config.toml
spec_augment = true
encoder_norm = "layernorm"
encoder_activation = "gelu_tanh"
encoder_subsampling = 4
decoder_bias = "none"
decoder_qk_norm = false
decoder_positions = "learned"
decoder_cross_attention_every = 2
decoder_tie_embeddings = true
momentum = 0.95
max_grad_norm = 5.0
epochs = 60.0
weight_decay = 0.1
Rows from block 3 of the audio encoder of a small encoder-decoder audio transcriber, named by matrix and row number. Rows with one number belong to one neuron. Each number is 500 + 25 x the weight over its row's rms, rounded and kept within 0 to 999. All counts start at 0. Numbers have three digits each.
After each neuron's rows are labels from the 100 clips, of 14976, where the neuron reaches its highest value: "responds to" is what is common among them. Only what is clearly more common there than usual is listed. The data: short read English sentences (LibriTTS-R). In brackets: how many of the 100.
# fc1: MLP up (encoder.blocks.3.mlp.fc1.weight, 256x128), inputs 0-127
# fc2: MLP down (encoder.blocks.3.mlp.fc2.weight, 128x256, transposed), outputs 0-127

fc1.105:488502482501531465523508535521525485496521497472487499518523478551433461503484453503465535514544480576470540516496531478485515489466467517550508495501558532470491489489515512441505498506520495473529500504526543497512493476489481506514547502474477459492474505498536522490458472489541512497489482486532490501517517486513476490500531496497528501524500492504508556475500477495508493461499
fc2.105:543523492486519495533451507509515463522486485475478494495489466494520515482475533505502501445503499516497508535495493451518477472482527485534493482502493487572562488539564481490506490479509475510477470506491458460484550455530506505496513514489509454550446522509475521490506560507482499518501495482491462494493492481518530494517519494538513508485511526541476517473492479480506494527523
responds to: voice: male (86); the word "it" (32)

fc1.179:473504581519474501484484481511518533518457525476513472511521469508468491512526464526522509510505556475483484502510539539501468528495519499506452504530524496488493511517478495459476476539506474512517495558443466519504509543464517523499521460475484492477493490516507498524481473500471464552486510459485532518496518469492496516509505464499462491524512477513518541507484478467500485453501
fc2.179:503507530536545450511508477537451488535474456486513509515520492555471487493514531496521540448522529511519513515508534499479480502489484508509491488468475517498527453487526507518456503508491456525541471519521535475467488506518473513474554452514474550474501465510528480521474478473471505498519482487513515501458486488539488495542501477489527521449500515475529479514478508504503507524506
responds to: the word "you" (34)

fc1.167:523483462510505470481508494534477466536513564488475526491502548502524480478526500483521483519541494501522478496544444480507502474495469490506518514500493540514497520560482513508462494469529549481472522507473496472525480476468503469479481531504491548537505498496520488513496464463475489484528543518537485519491504539453460497486523510490521463508484479543498480543519539510505469509499
fc2.167:501511512492489494533463507545512486494496502484472465502522524496498483474485514443499528495506494491513504493516528500514471489495535482558493512515531521507491557497444531428489495460496504544511505491455478513546492542540521516519498468509517473500481537461499486541515499509483508516527495524480515504489554544505456479494451499459530490481496504509473503516488516440515483479458
responds to: the word "was" (29)

fc1.156:506511494507493521470507465475525492476525504496519496556495522530491520485494550457437488530498494465486498483526502553501498514504451478501519507464503493522481490482517523495511491530480468497496457521476514472481462485515518454538506474508482530487501516503530510475520518462497567552521477492500463474484509498515515461468467545500516478518468549496456489492461523488546507473518
fc2.156:515510498477476476514523500518501504468483476477452519482545501484460502535494493485508468493519476526505525489494560488512505516523469517524475464504518516460519560540501530482528459494483539476476505514533518525500479515484474470455532525446481446467507540507522478513490536502510515536536504471460450521487502475469509502509511471495487456516537491507521531479489509530487535521509
responds to: voice: female (83)

fc1.137:493510493473502516489470528524531499472506536518522510530511468539512524505487487447507544452491534468498555517497481476513518473477512509533495430474518548497499447500498514461496507476547448494479471490480500504487484496512499473510520501480502460471521474468467491458514480478566499503517500481507483512491537489530483509533473512469475501507456519476542487484527490508458514515507
fc2.137:480524518544454503510439484502520496466524496495501486527493500471508493502482482496494489464507471464528486544494499504494506512520506500527514493504495503501528516467552517480458481497518505533489513460498547505481526481505523564502526535520491506456530488496514534458562540475527494507458466543435466521501454502493471505502504508484499500489473543468511497472513458542499523501494
responds to: the word "he" (78)

fc1.118:517548513481520478536444458497545512463496506487501470480482476521490514523483494480502499513534515520511500520511526511458533469508509478550472500520510515460491518527508473556516514462502520458463494514490519472514481456505494518496538506459441489509498454473449505496495488487475528513496471569486505526459509526487487491524472534487520468530530482482471474494511472497501506476491
fc2.118:505498529495480478509555528493512489519472461510514490563469477519516494535494504509498489487479502499503508468499470460516478525460457487498464478498470481492470474466510547496509514494484519544543514507490479499475509504475524533487481517512534422525502520508539468490509517504474490476477534461509483514500523532506477510480525528493500510516479532544511557411506506502516503507521
responds to: voice: female (89)

fc1.138:520509498533536499511518501490482518468510504472479541516535495453484467511530515525489544492492521526480510462516487467466486515555537537510497517486499527515506472516499505510527508521490472503501546491502476484541458480536488544456496487523465500504457503523514559473478503496496490524512463506476465439498537510512487489464514493465451473471456468474503478493481489486509461505540
fc2.138:454494497479515499508501487495530508518500499489521487473524512486481491506509514507534500517522487506500535546507453455494508488460519490524483463507492481489434506531518544494540441504519512498481506492530502453516510514476488471539490470478517500478542525484527513508532523473503532475471453453512490541535553508466484553469494484515472519487466490560510471486485505549487509490505
responds to: the word "was" (31)

fc1.147:491523484506489494531496506513463545526499494486477512489492443520492505505531533491464538462533507490546518487505519476520520472478495450535478490458487536496505501504524543568526520473491530518516473501509501505489491507513482496533537491495523489505508513474486466571504525442478518535464486510507505508516462461488469508487469498468544485532523497498469464465514523459499510468485
fc2.147:505509522467513509477525486469542485477503493491520460547480487505478529533532479517503461522520484506523508473543462507480521487458446513513488499542482520553488487456501488490465513469514459522471517515448488473491487461487528520491526535455516484540454523515501518476480532499510466516509475506493513513467505535496513510463515511530519479471537504465499520492526538504471499542538
responds to: the word "you" (37)

fc1.109:506505544492511490496452505504480536477503456475429523465516517531505538483471536479496481478526536499517489484449493531485501482525515518482497549499522458478492467507502511487491506537480475467532487442483486510482487502534478486501510508511492510508507541504499527431512456535531472511488511459513530497495525516497471484524544528463527519487510477551490503468461524508481486517513
fc2.109:493491485499559483533474494498516487541458524504505508454508520511498468500516505525509472491523480492463510498492499506560531540461462502457489486533542462523511528526542494534537479513472548492514491514470507489498522496477529502479483509503485511513471477507479537532474495512471446506513546486467461486470499471489518502497453485519467545500491515495504440501479499536491523490544
responds to: voice: male (77)

fc1.140:446483534479515495498520500495456522502490508466472485487512496496510498454461512489490506513512534502486472497505494575507526509547526573465530482497491520515450478539482522479487491534450473500525511486511494485482467511545484540533516501489486499463508546510507514496499476522479514459478529497476528503489490478474483485514557488509479529497512500550501489456505501467489456469522
fc2.140:496492493532537481514475505497486490476498502482491512502510553565534519475520509508493501547484484500507520500479516536505490471506483520463515538502504502514549515470489467491543520475462507468496496498513482507512490477502519519493508487485498503501485475522467466449453520519503506523496514498471520513516495465528477542501492525525531546490509461504438463423435464520550515504487
responds to: voice: male (90)

fc1.93:508498488505495442515436466512480496494532498526500489487497497491494551503498496500498514496465560458493454555511514495508478533509520525517483479485514477527531453515531450500519514488480544506501528501478530496495513496500528503484496483500483498455518509457464523508512492525549498517486468499508523505488465477455459518488444499484500476492458580504516511503517512515473521466526
fc2.93:474486477507460515511520528514546543511521528499536508528550500523523513515507482533504470503474466492486539543474477490510511461514462494477470494542484530466519519510480485557497489484508471507468451552500508538506517497475501526486496508479487467554502499444523478465472502472485481505490506504536485510500490463529500449476535505549508510502504505509477509500501442483481488469538
responds to: the word "he" (54)

fc1.32:510481518483474475540446537527482533514500515488499488502509503483496456529492490541499527471501536519505509455484465491506514453493561544534498515509498489484471461428474496517471518497485519531477518456527489519518523511500512549458501519525529503512490505472451494497509468544522500457499488518512499490501502481491455516511518490498476491502515442539539496541529502471500521478481
fc2.32:519497510514544496494499518537516503489468523494481505504513504498443513507517456489532523528485521544491491502501524528485504530526511495537509462518531494467542520488500534496491455509488500431508525504546498515464471496469473480470495512455471462479524486484507462513458525508527517522490524457422473533493521474471513505513496463489505502490537500487488514508456527557504510482520
responds to: voice: male (76)

fc1.248:509474543476495476510492496486528518469485466530539539521483501542496457485476510509527488499501488508510539475526497530523508514506559502471456528502506483524494538459520485493491474510453492460514481507495505516508508561465476482485509534485457505469545484500503481481478478490463463476494505514507518481536468509485488531467547481511444476533502519495495524546473524466452527484489
fc2.248:508498503495500497525521476509502532544510471505550500487507500458478470528529542463509461450503505533520475559516520514468488499510543541554492504476464494527486519496517516480482513484483513505512452463461489459490484541512512482488571527515561523503481479505469501528511488524500487493476489471525474496486445481513505486470499438486495494478527524506491521491474518505489499522493
responds to: the word "he" (36)

fc1.30:470536467539496490474475515469481507483529492510470484510487495484507518493471509529467521479501504518468499520505503522553495508480447481497500494452493475498545506491479465510479495484553442557483488510537524494504492489486499493473513445479538495511495524498503465482519478478504486524545477478471514511556444531475511490512545483471489507526480487506488519481535533495504504428525
fc2.30:475514481492516544459508504495527538478518506469477505522507461494503503480514515521495476513517512474486489501468555470494450532467505457529498505449502484469517499498523522523520503494522480451501520496502493490551478502502539507495437538450524515476520489517526509491474519489541472505471482498504530519503544502482488472512548532542480549481493492516502523506488429498505469539492
responds to: the word "you" (44)

fc1.25:524554509503532536517511493537511482509532485511529454520526542494513511491501517498478475531513500478528502494539539542498476512506447539494514494490494484498523525484497520489526473478467477488505473473487511501505476499535509465491501508506515481516527516503496473459479519471513510537480606472473458493473515525486512535485470510494497470517474514510500517516522535492529506420521
fc2.25:492516519517496521499487501498528544539468527516512482464433539498500483462474462499563549513501494494506461521546481505487538466496537521492535495519478471473506459480491486515450500497490471522533552488495453507466509499451517528441498507507504486505527500503495510497502495490489501516466490485494547508522499485505515479516509454503550529462505494510513467507517511536490471506462
responds to: voice: male (78)

fc1.35:481465475518514483505466474459511481504459452509486525545504536447493481489486497509485493483533488523477524475499545462511493477482455485490482512509498504472528559499479489505522502508517516524508517471527501461484475437480512519518501475465504535511486523483503468544517483482504518498512517515462506486522477484492457483533493438474501517517522463484443460529481499460460516469507
fc2.35:502546508465541506511500487516540524464473486508508549497467484553477484495540526497467482494498462482460532482490466477496523513522502496541521527491487484466473454463480515511471495496506495466464496463482512484477499538540501499460499495496513458463510539506513523533502490539521520498500493499525538543493497541506517483488563550492458491465495490511525501530491478529465506501470
responds to: the word "you" (46)

fc1.237:519491496461503509517474531494484482497486487473472454470485515491516513503502489490516530514468491525520516538461488517480484514488466508517515501529476487500524454455493503524442515477518520483525500461490455457490498508482523517455453538499490474517496513462456496474449496501573521522468512485507473492526492473512486500501518489534547527493549495486494545546473510529503450483486
fc2.237:457524458490488468501464455548555503514500529484479514521496499486504468455533527492492487480472461489512522481530519511548510491492454478495537496480528483497499505536480517487532452490480531504564504498542486546505505491504496477492488473521480506484528484537495470524502484480458491505483473518435480518508502484479487502506471514536482551534520523541497489509532530509522526497533
responds to: voice: male (78)

fc1.159:517500532534546466487488495501497488473455523494537485498528505511514471493509469480534492500469490511467508482484482503493499516567500535509474514512538491497503526493438473508507493494491504526512516490477461523502505524413521480504562525490451499460501464506521494473541556528493516498496510502468517523507477510491488527474519518464483510455496470517503507487461512450500474458511
fc2.159:511560533459503471463488513500459547478481472511488504471494538528503492502512488468471529497499495538552534475510506502513484487537490485474528520527493507516508479482490492515496513522477464509469536544472551515518491506479491491521555490515458498488509441501490528467484516494445495481517484496497473517486513508481539538454556483523529520457480516475474510531480483526492488483506
responds to: the word "was" (25)

fc1.226:533487498539491519533475481562531483471521449468479524491477438521506516516521490492484494471452475512487495488476497507475491482484492495530496499468459475521467485487533497478494511515503560484517480494479449512502504532539509485460492505512508539486481470480537466528504499507473536495486486484483573526483510520518527542517506483497526480502479540495481494508486485479495562538476
fc2.226:479467537496486506485550520466474475508476515468478464493495539533542492484483499523509537492501533505557500504481470480543461504495474490476528496483489512522529506534515482518502515504555457480469508547510512462501453476470479532531506543484491517539500468485504481514528533485467514516503484535537486465509473475493456452505484467512492517506499512487497494510534548476468511507535
responds to: the word "you" (51)

fc1.157:522486502529489502544507512474496492479532524506506489474497457538478483538522528474528516478494495498471511487506504495471488492515525484492474488500459458484511481483459455504455516504483489566518571473522457487484497493514496500501494481503509521514546495498510514525554510482485526531492534496470453441543535515536521527489470532504471493513481547488507499542490532519473514501459
fc2.157:488545501517506504471477522482513470464486478464510522497504464537528480505470515567490464476498530486490518451491521534491522497541461482431518514482502449481533466497492484502531533496509501518492469500481448477533541487496482496473503534497557544496504499502471501507487484529538502499540531484486488473477469531542481528479515515518513505481487497494513520464505492532489541484529
responds to: the word "i" (69)

fc1.174:479502532494473487510566499485494477501512503514514522491486509516514490500513491470500509478491492534504515517534452511499494499468475512432490460508445516503508505564475505509508547521438508487502433520520506536496493478512465551499517485499473504489522534557510506504499477516508479492458507475522515491506469509500513479499491493543419497496550492496491495459499510485518482473540
fc2.174:479507515523477504489493494527495532516512504490495516496496499532481556533508517483501492512477498535517527540527492487491509520513489477486521466530424521521528533485441526451516556485507515500520437547450525528510469461473488537498518509518524459471537497535478461493502487494508482489475459481506495508504457504512510478479505480496511521486515462488456494486510482464492506554518
responds to: voice: male (74)