{
  "encoder_arch": "transformer",
  "model": "encoder-decoder audio transcriber",
  "dataset": "short read English sentences (LibriTTS-R)",
  "train_examples": 26041,
  "gain_aug_db": 6,
  "n_mels": 40,
  "hop_length": 160,
  "input": "log_mel",
  "spec_augment": true,
  "win_length": 400,
  "tokenizer": "char",
  "vocab_size": 32,
  "encoder_norm": "layernorm",
  "encoder_norm_position": "res_post",
  "encoder_activation": "gelu_tanh",
  "encoder_mlp_ratio": 2,
  "encoder_head_dim": 32,
  "encoder_fused_qkv": false,
  "encoder_bias": "all",
  "encoder_qk_norm": false,
  "encoder_parallel_block": false,
  "encoder_inner_norm": true,
  "encoder_subsampling": 4,
  "encoder_layers": 8,
  "encoder_width": 128,
  "encoder_positions": "learned",
  "fusion": "cross_attention",
  "decoder_width": 192,
  "decoder_layers": 6,
  "decoder_norm": "layernorm",
  "decoder_norm_position": "pre",
  "decoder_activation": "gelu",
  "decoder_mlp_ratio": 2,
  "decoder_head_dim": 48,
  "decoder_fused_qkv": true,
  "decoder_bias": "none",
  "decoder_qk_norm": false,
  "decoder_layer_scale_init": 0.1,
  "decoder_parallel_block": false,
  "decoder_inner_norm": false,
  "decoder_positions": "learned",
  "decoder_cross_attention_every": 2,
  "decoder_tie_embeddings": true,
  "init": "trunc_normal_002",
  "residual_init": "none",
  "optimizer": "normuon",
  "muon_scale": "match_rms_adamw",
  "lr": 0.003,
  "momentum": 0.95,
  "nesterov": true,
  "orthogonalizer": "newton_schulz_5",
  "adamw_lr_other_params": 0.0021,
  "grad_clip": 5.0,
  "steps": 12200,
  "batch_size": 128,
  "epochs": 60.0,
  "lr_schedule": "cosine",
  "final_lr_fraction": 0,
  "warmup_steps": 2440,
  "weight_decay": 0.1,
  "adamw_weight_decay_other_params": 0.05
}
Rows from block 3 of the audio encoder of a small encoder-decoder audio transcriber, named by matrix and row number. Rows with one number belong to one neuron. Each number is 200 + 30 x the weight over its row's rms, rounded and kept within 0 to 999. All counts start at 0.
After each neuron's rows are labels from the 100 clips, of 14976, where the neuron reaches its highest value: "responds to" is what is common among them. Only what is clearly more common there than usual is listed. The data: short read English sentences (LibriTTS-R). In brackets: how many of the 100.
# fc1: MLP up (encoder.blocks.3.mlp.fc1.weight, 256x128), inputs 0-127
# fc2: MLP down (encoder.blocks.3.mlp.fc2.weight, 128x256, transposed), outputs 0-127

fc1.231,182,191,185,146,208,181,213,210,198,222,238,198,228,203,178,156,114,216,229,172,199,196,187,243,250,180,194,191,182,192,205,224,186,289,211,202,260,236,174,172,247,192,169,178,164,194,233,179,204,228,201,244,235,241,221,194,211,194,186,255,227,186,194,172,163,152,155,159,200,167,130,184,239,206,219,191,251,169,187,162,155,150,259,210,185,207,183,226,173,197,215,152,200,219,198,144,155,203,202,200,163,186,237,221,195,220,192,185,169,193,172,185,255,193,186,161,209,182,202,216,188,215,248,211,214,206,238,143
fc2.231,196,215,257,232,268,164,199,218,196,145,162,263,225,197,193,200,155,189,202,180,162,193,192,200,203,196,234,187,154,226,153,182,249,142,227,183,170,174,240,249,193,182,200,195,209,159,214,233,163,214,137,223,245,196,231,171,205,176,179,188,224,160,180,232,272,197,184,204,208,198,201,182,233,169,195,216,219,153,239,174,196,241,180,219,216,136,223,166,180,232,232,235,173,181,204,213,206,199,215,188,203,182,175,198,195,219,223,203,214,306,160,186,199,240,184,180,194,213,141,207,144,208,207,223,224,237,184,175
responds to: voice: female (90)

fc1.158,210,201,181,216,206,137,224,212,200,250,215,184,196,202,195,222,162,185,141,204,187,179,197,213,178,229,254,188,242,223,233,285,180,204,233,211,204,227,182,155,202,170,210,176,248,178,193,222,215,261,188,179,230,151,198,187,187,194,234,177,165,245,196,221,163,194,164,221,243,215,138,118,184,219,191,232,200,223,201,216,160,238,213,191,196,236,179,162,239,193,187,203,206,131,160,208,172,236,192,197,158,199,222,262,138,177,163,193,202,210,172,240,233,218,246,235,204,142,204,173,205,185,229,192,230,242,197,201
fc2.158,239,198,194,198,168,211,215,241,243,216,214,234,209,237,228,183,210,238,205,170,208,213,213,183,202,157,202,212,200,154,198,197,188,190,135,245,293,182,180,211,102,201,183,265,232,195,177,200,199,183,232,210,155,143,234,197,189,123,192,259,192,219,197,168,238,173,239,207,201,232,191,198,214,207,201,172,235,163,160,198,191,168,205,229,215,177,212,184,232,225,209,213,182,142,203,189,226,158,188,200,224,192,213,205,276,205,199,248,171,191,150,195,216,172,195,205,159,167,201,237,176,206,128,208,202,219,168,210
responds to: voice: male (78)

fc1.207,160,149,207,216,172,140,204,217,203,200,208,172,152,204,241,269,200,196,203,178,199,197,190,146,223,144,257,214,179,159,226,217,194,232,186,182,155,196,139,230,171,170,171,205,165,193,217,276,167,146,198,180,183,196,235,211,207,170,213,205,220,217,152,224,133,183,172,165,232,188,196,144,166,180,228,227,227,167,261,192,243,230,156,204,233,164,238,181,210,183,169,215,244,195,223,161,198,183,216,207,188,234,220,203,215,191,185,177,225,240,131,224,194,231,205,208,198,182,198,179,238,186,227,170,212,214,248,228
fc2.207,200,202,166,203,216,221,187,187,223,208,172,242,210,172,173,206,188,229,207,191,237,206,154,197,128,218,131,185,211,278,179,199,240,169,238,168,206,163,247,219,156,146,140,211,219,207,158,129,223,199,220,204,207,214,214,194,226,222,183,242,215,156,236,206,202,250,234,225,245,203,205,210,139,179,146,177,212,201,246,164,201,222,208,148,184,177,198,240,202,224,171,188,186,167,223,214,181,171,162,210,208,261,147,206,196,175,227,156,215,256,206,229,255,169,226,207,214,164,200,176,221,195,203,236,201,173,203,222
responds to: voice: male (76)

fc1.149,239,205,202,210,242,210,233,250,182,219,181,213,197,276,245,194,218,205,193,175,250,167,217,137,201,197,162,183,152,171,156,227,240,221,197,235,191,203,182,235,267,187,178,210,196,157,221,212,223,229,195,192,198,166,236,136,166,167,180,226,202,230,194,161,177,190,229,178,193,129,228,230,143,165,140,240,153,266,241,219,202,209,204,216,201,222,185,229,207,213,216,155,236,215,207,162,189,175,212,147,146,218,202,197,166,215,207,163,208,252,224,165,210,181,193,228,192,244,190,208,219,207,179,205,221,161,234,212
fc2.149,228,228,198,224,198,203,240,240,198,172,205,197,234,220,206,259,197,172,204,241,226,202,201,278,139,187,205,241,167,218,213,250,179,175,179,192,184,210,171,153,197,179,167,223,188,181,232,257,122,212,222,229,166,153,196,209,197,173,153,188,227,201,179,159,182,151,178,187,178,231,227,191,238,173,191,178,198,162,225,169,196,203,227,254,217,214,144,230,190,245,207,205,251,222,160,208,243,199,263,223,174,183,188,198,178,130,144,214,200,208,182,163,222,193,246,220,220,194,216,212,201,241,176,154,215,224,171,159
responds to: voice: male (73)

fc1.228,230,193,203,206,136,166,206,153,219,161,198,213,221,232,212,195,202,241,194,144,216,188,243,178,176,163,178,175,191,203,196,183,193,242,202,211,138,186,228,223,193,217,212,177,236,187,175,208,234,184,226,182,161,157,231,209,214,237,267,175,194,163,148,219,182,218,190,198,232,184,256,212,218,199,227,251,241,227,238,230,235,205,234,251,209,230,203,245,161,174,127,191,201,234,222,225,218,179,212,224,116,243,237,220,151,194,239,179,235,237,179,165,169,208,191,199,237,164,190,201,231,158,167,160,235,191,219,183
fc2.228,208,168,214,249,174,181,268,223,205,197,186,162,241,187,203,189,171,218,193,162,182,146,243,259,190,249,213,201,231,122,211,192,196,159,145,162,207,260,228,177,194,151,230,162,196,184,214,188,192,210,175,227,175,244,212,206,161,177,197,194,173,169,193,177,187,252,233,187,189,242,192,187,155,222,218,174,234,201,252,171,174,198,158,195,180,164,206,223,247,210,213,214,211,233,220,181,217,211,244,166,177,210,196,254,163,269,244,200,212,211,214,179,210,141,201,175,206,208,232,195,161,205,184,174,221,140,262,208
responds to: the word "and" (26)

fc1.211,216,196,218,192,193,260,185,189,185,245,186,201,181,267,233,150,192,182,212,221,231,191,218,166,201,165,185,170,145,259,139,196,228,216,237,197,235,226,153,154,218,185,188,219,198,191,235,182,174,233,221,140,192,200,234,172,126,187,204,206,170,233,220,203,237,210,197,147,205,146,161,175,169,141,195,169,169,192,266,202,194,151,232,230,215,187,191,203,213,160,171,170,246,262,181,217,210,183,190,210,179,198,290,174,159,202,217,203,201,220,219,194,150,208,226,220,201,243,214,229,203,209,187,194,197,216,161,187
fc2.211,187,186,195,196,213,239,216,225,212,153,166,221,195,204,242,184,140,201,276,242,164,225,211,199,210,216,157,182,180,216,214,213,211,191,177,175,226,186,192,215,215,178,202,197,122,211,199,199,205,234,198,164,177,172,219,175,172,188,198,152,205,298,185,213,201,230,258,221,232,191,195,247,166,166,249,166,217,193,246,127,197,188,246,260,134,185,243,161,207,209,171,209,201,203,155,236,181,216,191,156,205,196,227,237,186,218,219,215,201,181,213,241,174,156,220,197,193,133,165,198,199,214,210,229,235,170,159,206
responds to: voice: male (90)

fc1.165,242,211,220,151,177,225,211,190,176,192,161,206,217,183,211,185,162,131,199,173,172,142,221,216,201,263,151,201,220,189,216,190,210,189,224,264,189,168,236,197,204,222,217,173,200,169,198,227,188,167,192,220,203,187,237,190,222,241,214,185,173,187,179,207,225,204,184,195,161,188,187,188,201,210,244,156,230,176,253,188,192,224,210,195,168,226,171,247,159,217,177,201,193,180,203,243,227,138,230,163,230,201,167,233,211,245,216,188,204,252,186,180,242,145,187,210,252,160,242,166,216,270,187,145,145,124,154,187
fc2.165,134,209,189,185,180,155,219,186,226,130,223,170,182,167,195,215,211,207,231,224,242,218,202,140,178,175,189,186,188,240,193,203,215,179,188,182,208,242,207,170,242,265,237,174,217,221,210,195,191,173,224,210,239,198,198,220,204,149,194,205,184,210,232,199,226,210,228,255,269,173,185,214,230,190,154,207,191,135,201,218,174,222,158,193,216,199,190,127,239,152,205,256,257,207,148,269,189,204,228,206,171,196,164,228,217,174,238,226,137,197,195,200,196,221,188,233,182,200,127,197,222,200,195,235,150,213,218,192
responds to: voice: female (82)

fc1.204,152,141,212,228,193,202,185,254,209,185,148,202,192,173,153,204,204,182,150,180,225,213,224,242,244,288,195,215,224,198,161,252,202,231,223,211,169,213,232,199,179,210,248,151,192,176,193,238,160,218,176,184,185,242,174,207,194,193,175,169,155,251,216,156,203,215,228,158,181,223,188,198,191,253,261,142,127,189,177,179,215,181,204,183,199,225,194,237,204,237,192,160,208,223,213,165,204,223,165,165,227,160,198,169,172,230,184,188,214,157,186,218,233,217,182,154,216,197,210,250,196,247,204,158,231,216,237,224
fc2.204,184,231,198,259,213,234,182,248,174,221,175,204,216,200,177,193,204,214,233,173,144,170,198,210,217,182,206,191,244,171,167,203,167,182,167,228,195,193,189,170,189,178,213,227,235,179,231,217,207,189,155,225,193,196,214,168,205,201,195,252,231,162,192,154,208,212,221,211,206,213,231,216,300,213,282,223,166,232,238,188,183,135,205,237,158,251,130,166,189,163,194,194,260,208,171,178,151,187,172,260,153,178,221,224,168,214,171,233,181,228,187,221,192,211,207,244,184,257,200,177,194,158,228,187,176,208,162,182
responds to: voice: female (85)

fc1.80,184,152,214,179,184,154,187,210,165,200,192,190,113,166,212,191,193,190,214,214,169,157,247,185,157,213,204,206,208,240,235,189,194,178,236,231,213,181,215,244,179,242,200,273,224,187,183,186,252,277,189,216,155,241,251,186,201,205,225,234,202,128,239,184,186,208,171,226,203,183,238,184,208,225,197,191,199,157,165,135,242,180,205,166,210,171,219,241,248,208,132,206,219,195,207,190,194,204,204,160,198,219,129,240,156,144,184,203,219,212,166,208,211,180,213,185,240,166,193,209,188,197,216,215,241,165,196,180
fc2.80,202,209,175,212,191,212,143,180,187,223,208,168,194,181,226,236,201,231,165,166,183,207,228,230,243,191,260,202,183,225,207,187,166,285,174,219,245,192,207,213,179,200,222,180,152,218,174,226,185,208,190,172,183,219,160,186,170,186,166,189,197,272,203,196,173,159,225,180,255,186,149,155,189,175,147,156,221,181,240,202,170,191,234,193,237,190,203,250,174,230,199,203,182,155,219,220,188,132,228,187,201,172,232,126,251,220,190,161,211,201,205,257,193,194,239,210,223,266,181,244,224,194,213,243,175,221,155,218
responds to: voice: female (99); the word "i" (38)

fc1.19,217,142,247,203,196,183,217,142,184,237,166,229,179,150,217,180,182,193,205,223,165,211,160,283,171,227,235,246,244,228,177,160,189,221,207,233,183,221,234,225,216,221,245,143,192,241,222,168,225,235,223,257,166,193,210,209,232,131,192,191,166,242,244,173,293,206,162,212,186,211,216,214,216,198,246,171,219,156,180,180,179,174,194,188,196,225,193,197,197,191,160,172,235,201,210,184,196,194,181,174,184,235,177,234,165,181,227,173,175,250,242,173,225,220,208,211,203,135,153,196,196,205,180,221,190,200,190,222
fc2.19,186,193,209,230,248,221,191,147,210,216,239,193,156,194,183,211,236,154,213,208,142,212,139,193,268,163,206,218,210,248,265,183,174,170,249,186,187,156,243,204,175,149,189,249,264,239,169,163,228,177,203,191,206,179,211,165,270,213,182,207,186,211,169,236,188,178,185,204,162,196,163,229,196,225,232,213,188,214,212,217,196,197,179,150,203,199,178,236,123,155,140,147,204,198,201,244,216,195,221,224,234,205,209,177,229,212,158,179,189,173,207,170,181,263,218,192,179,235,192,185,248,209,182,192,212,206,224,207
responds to: voice: female (83); the word "we" (28)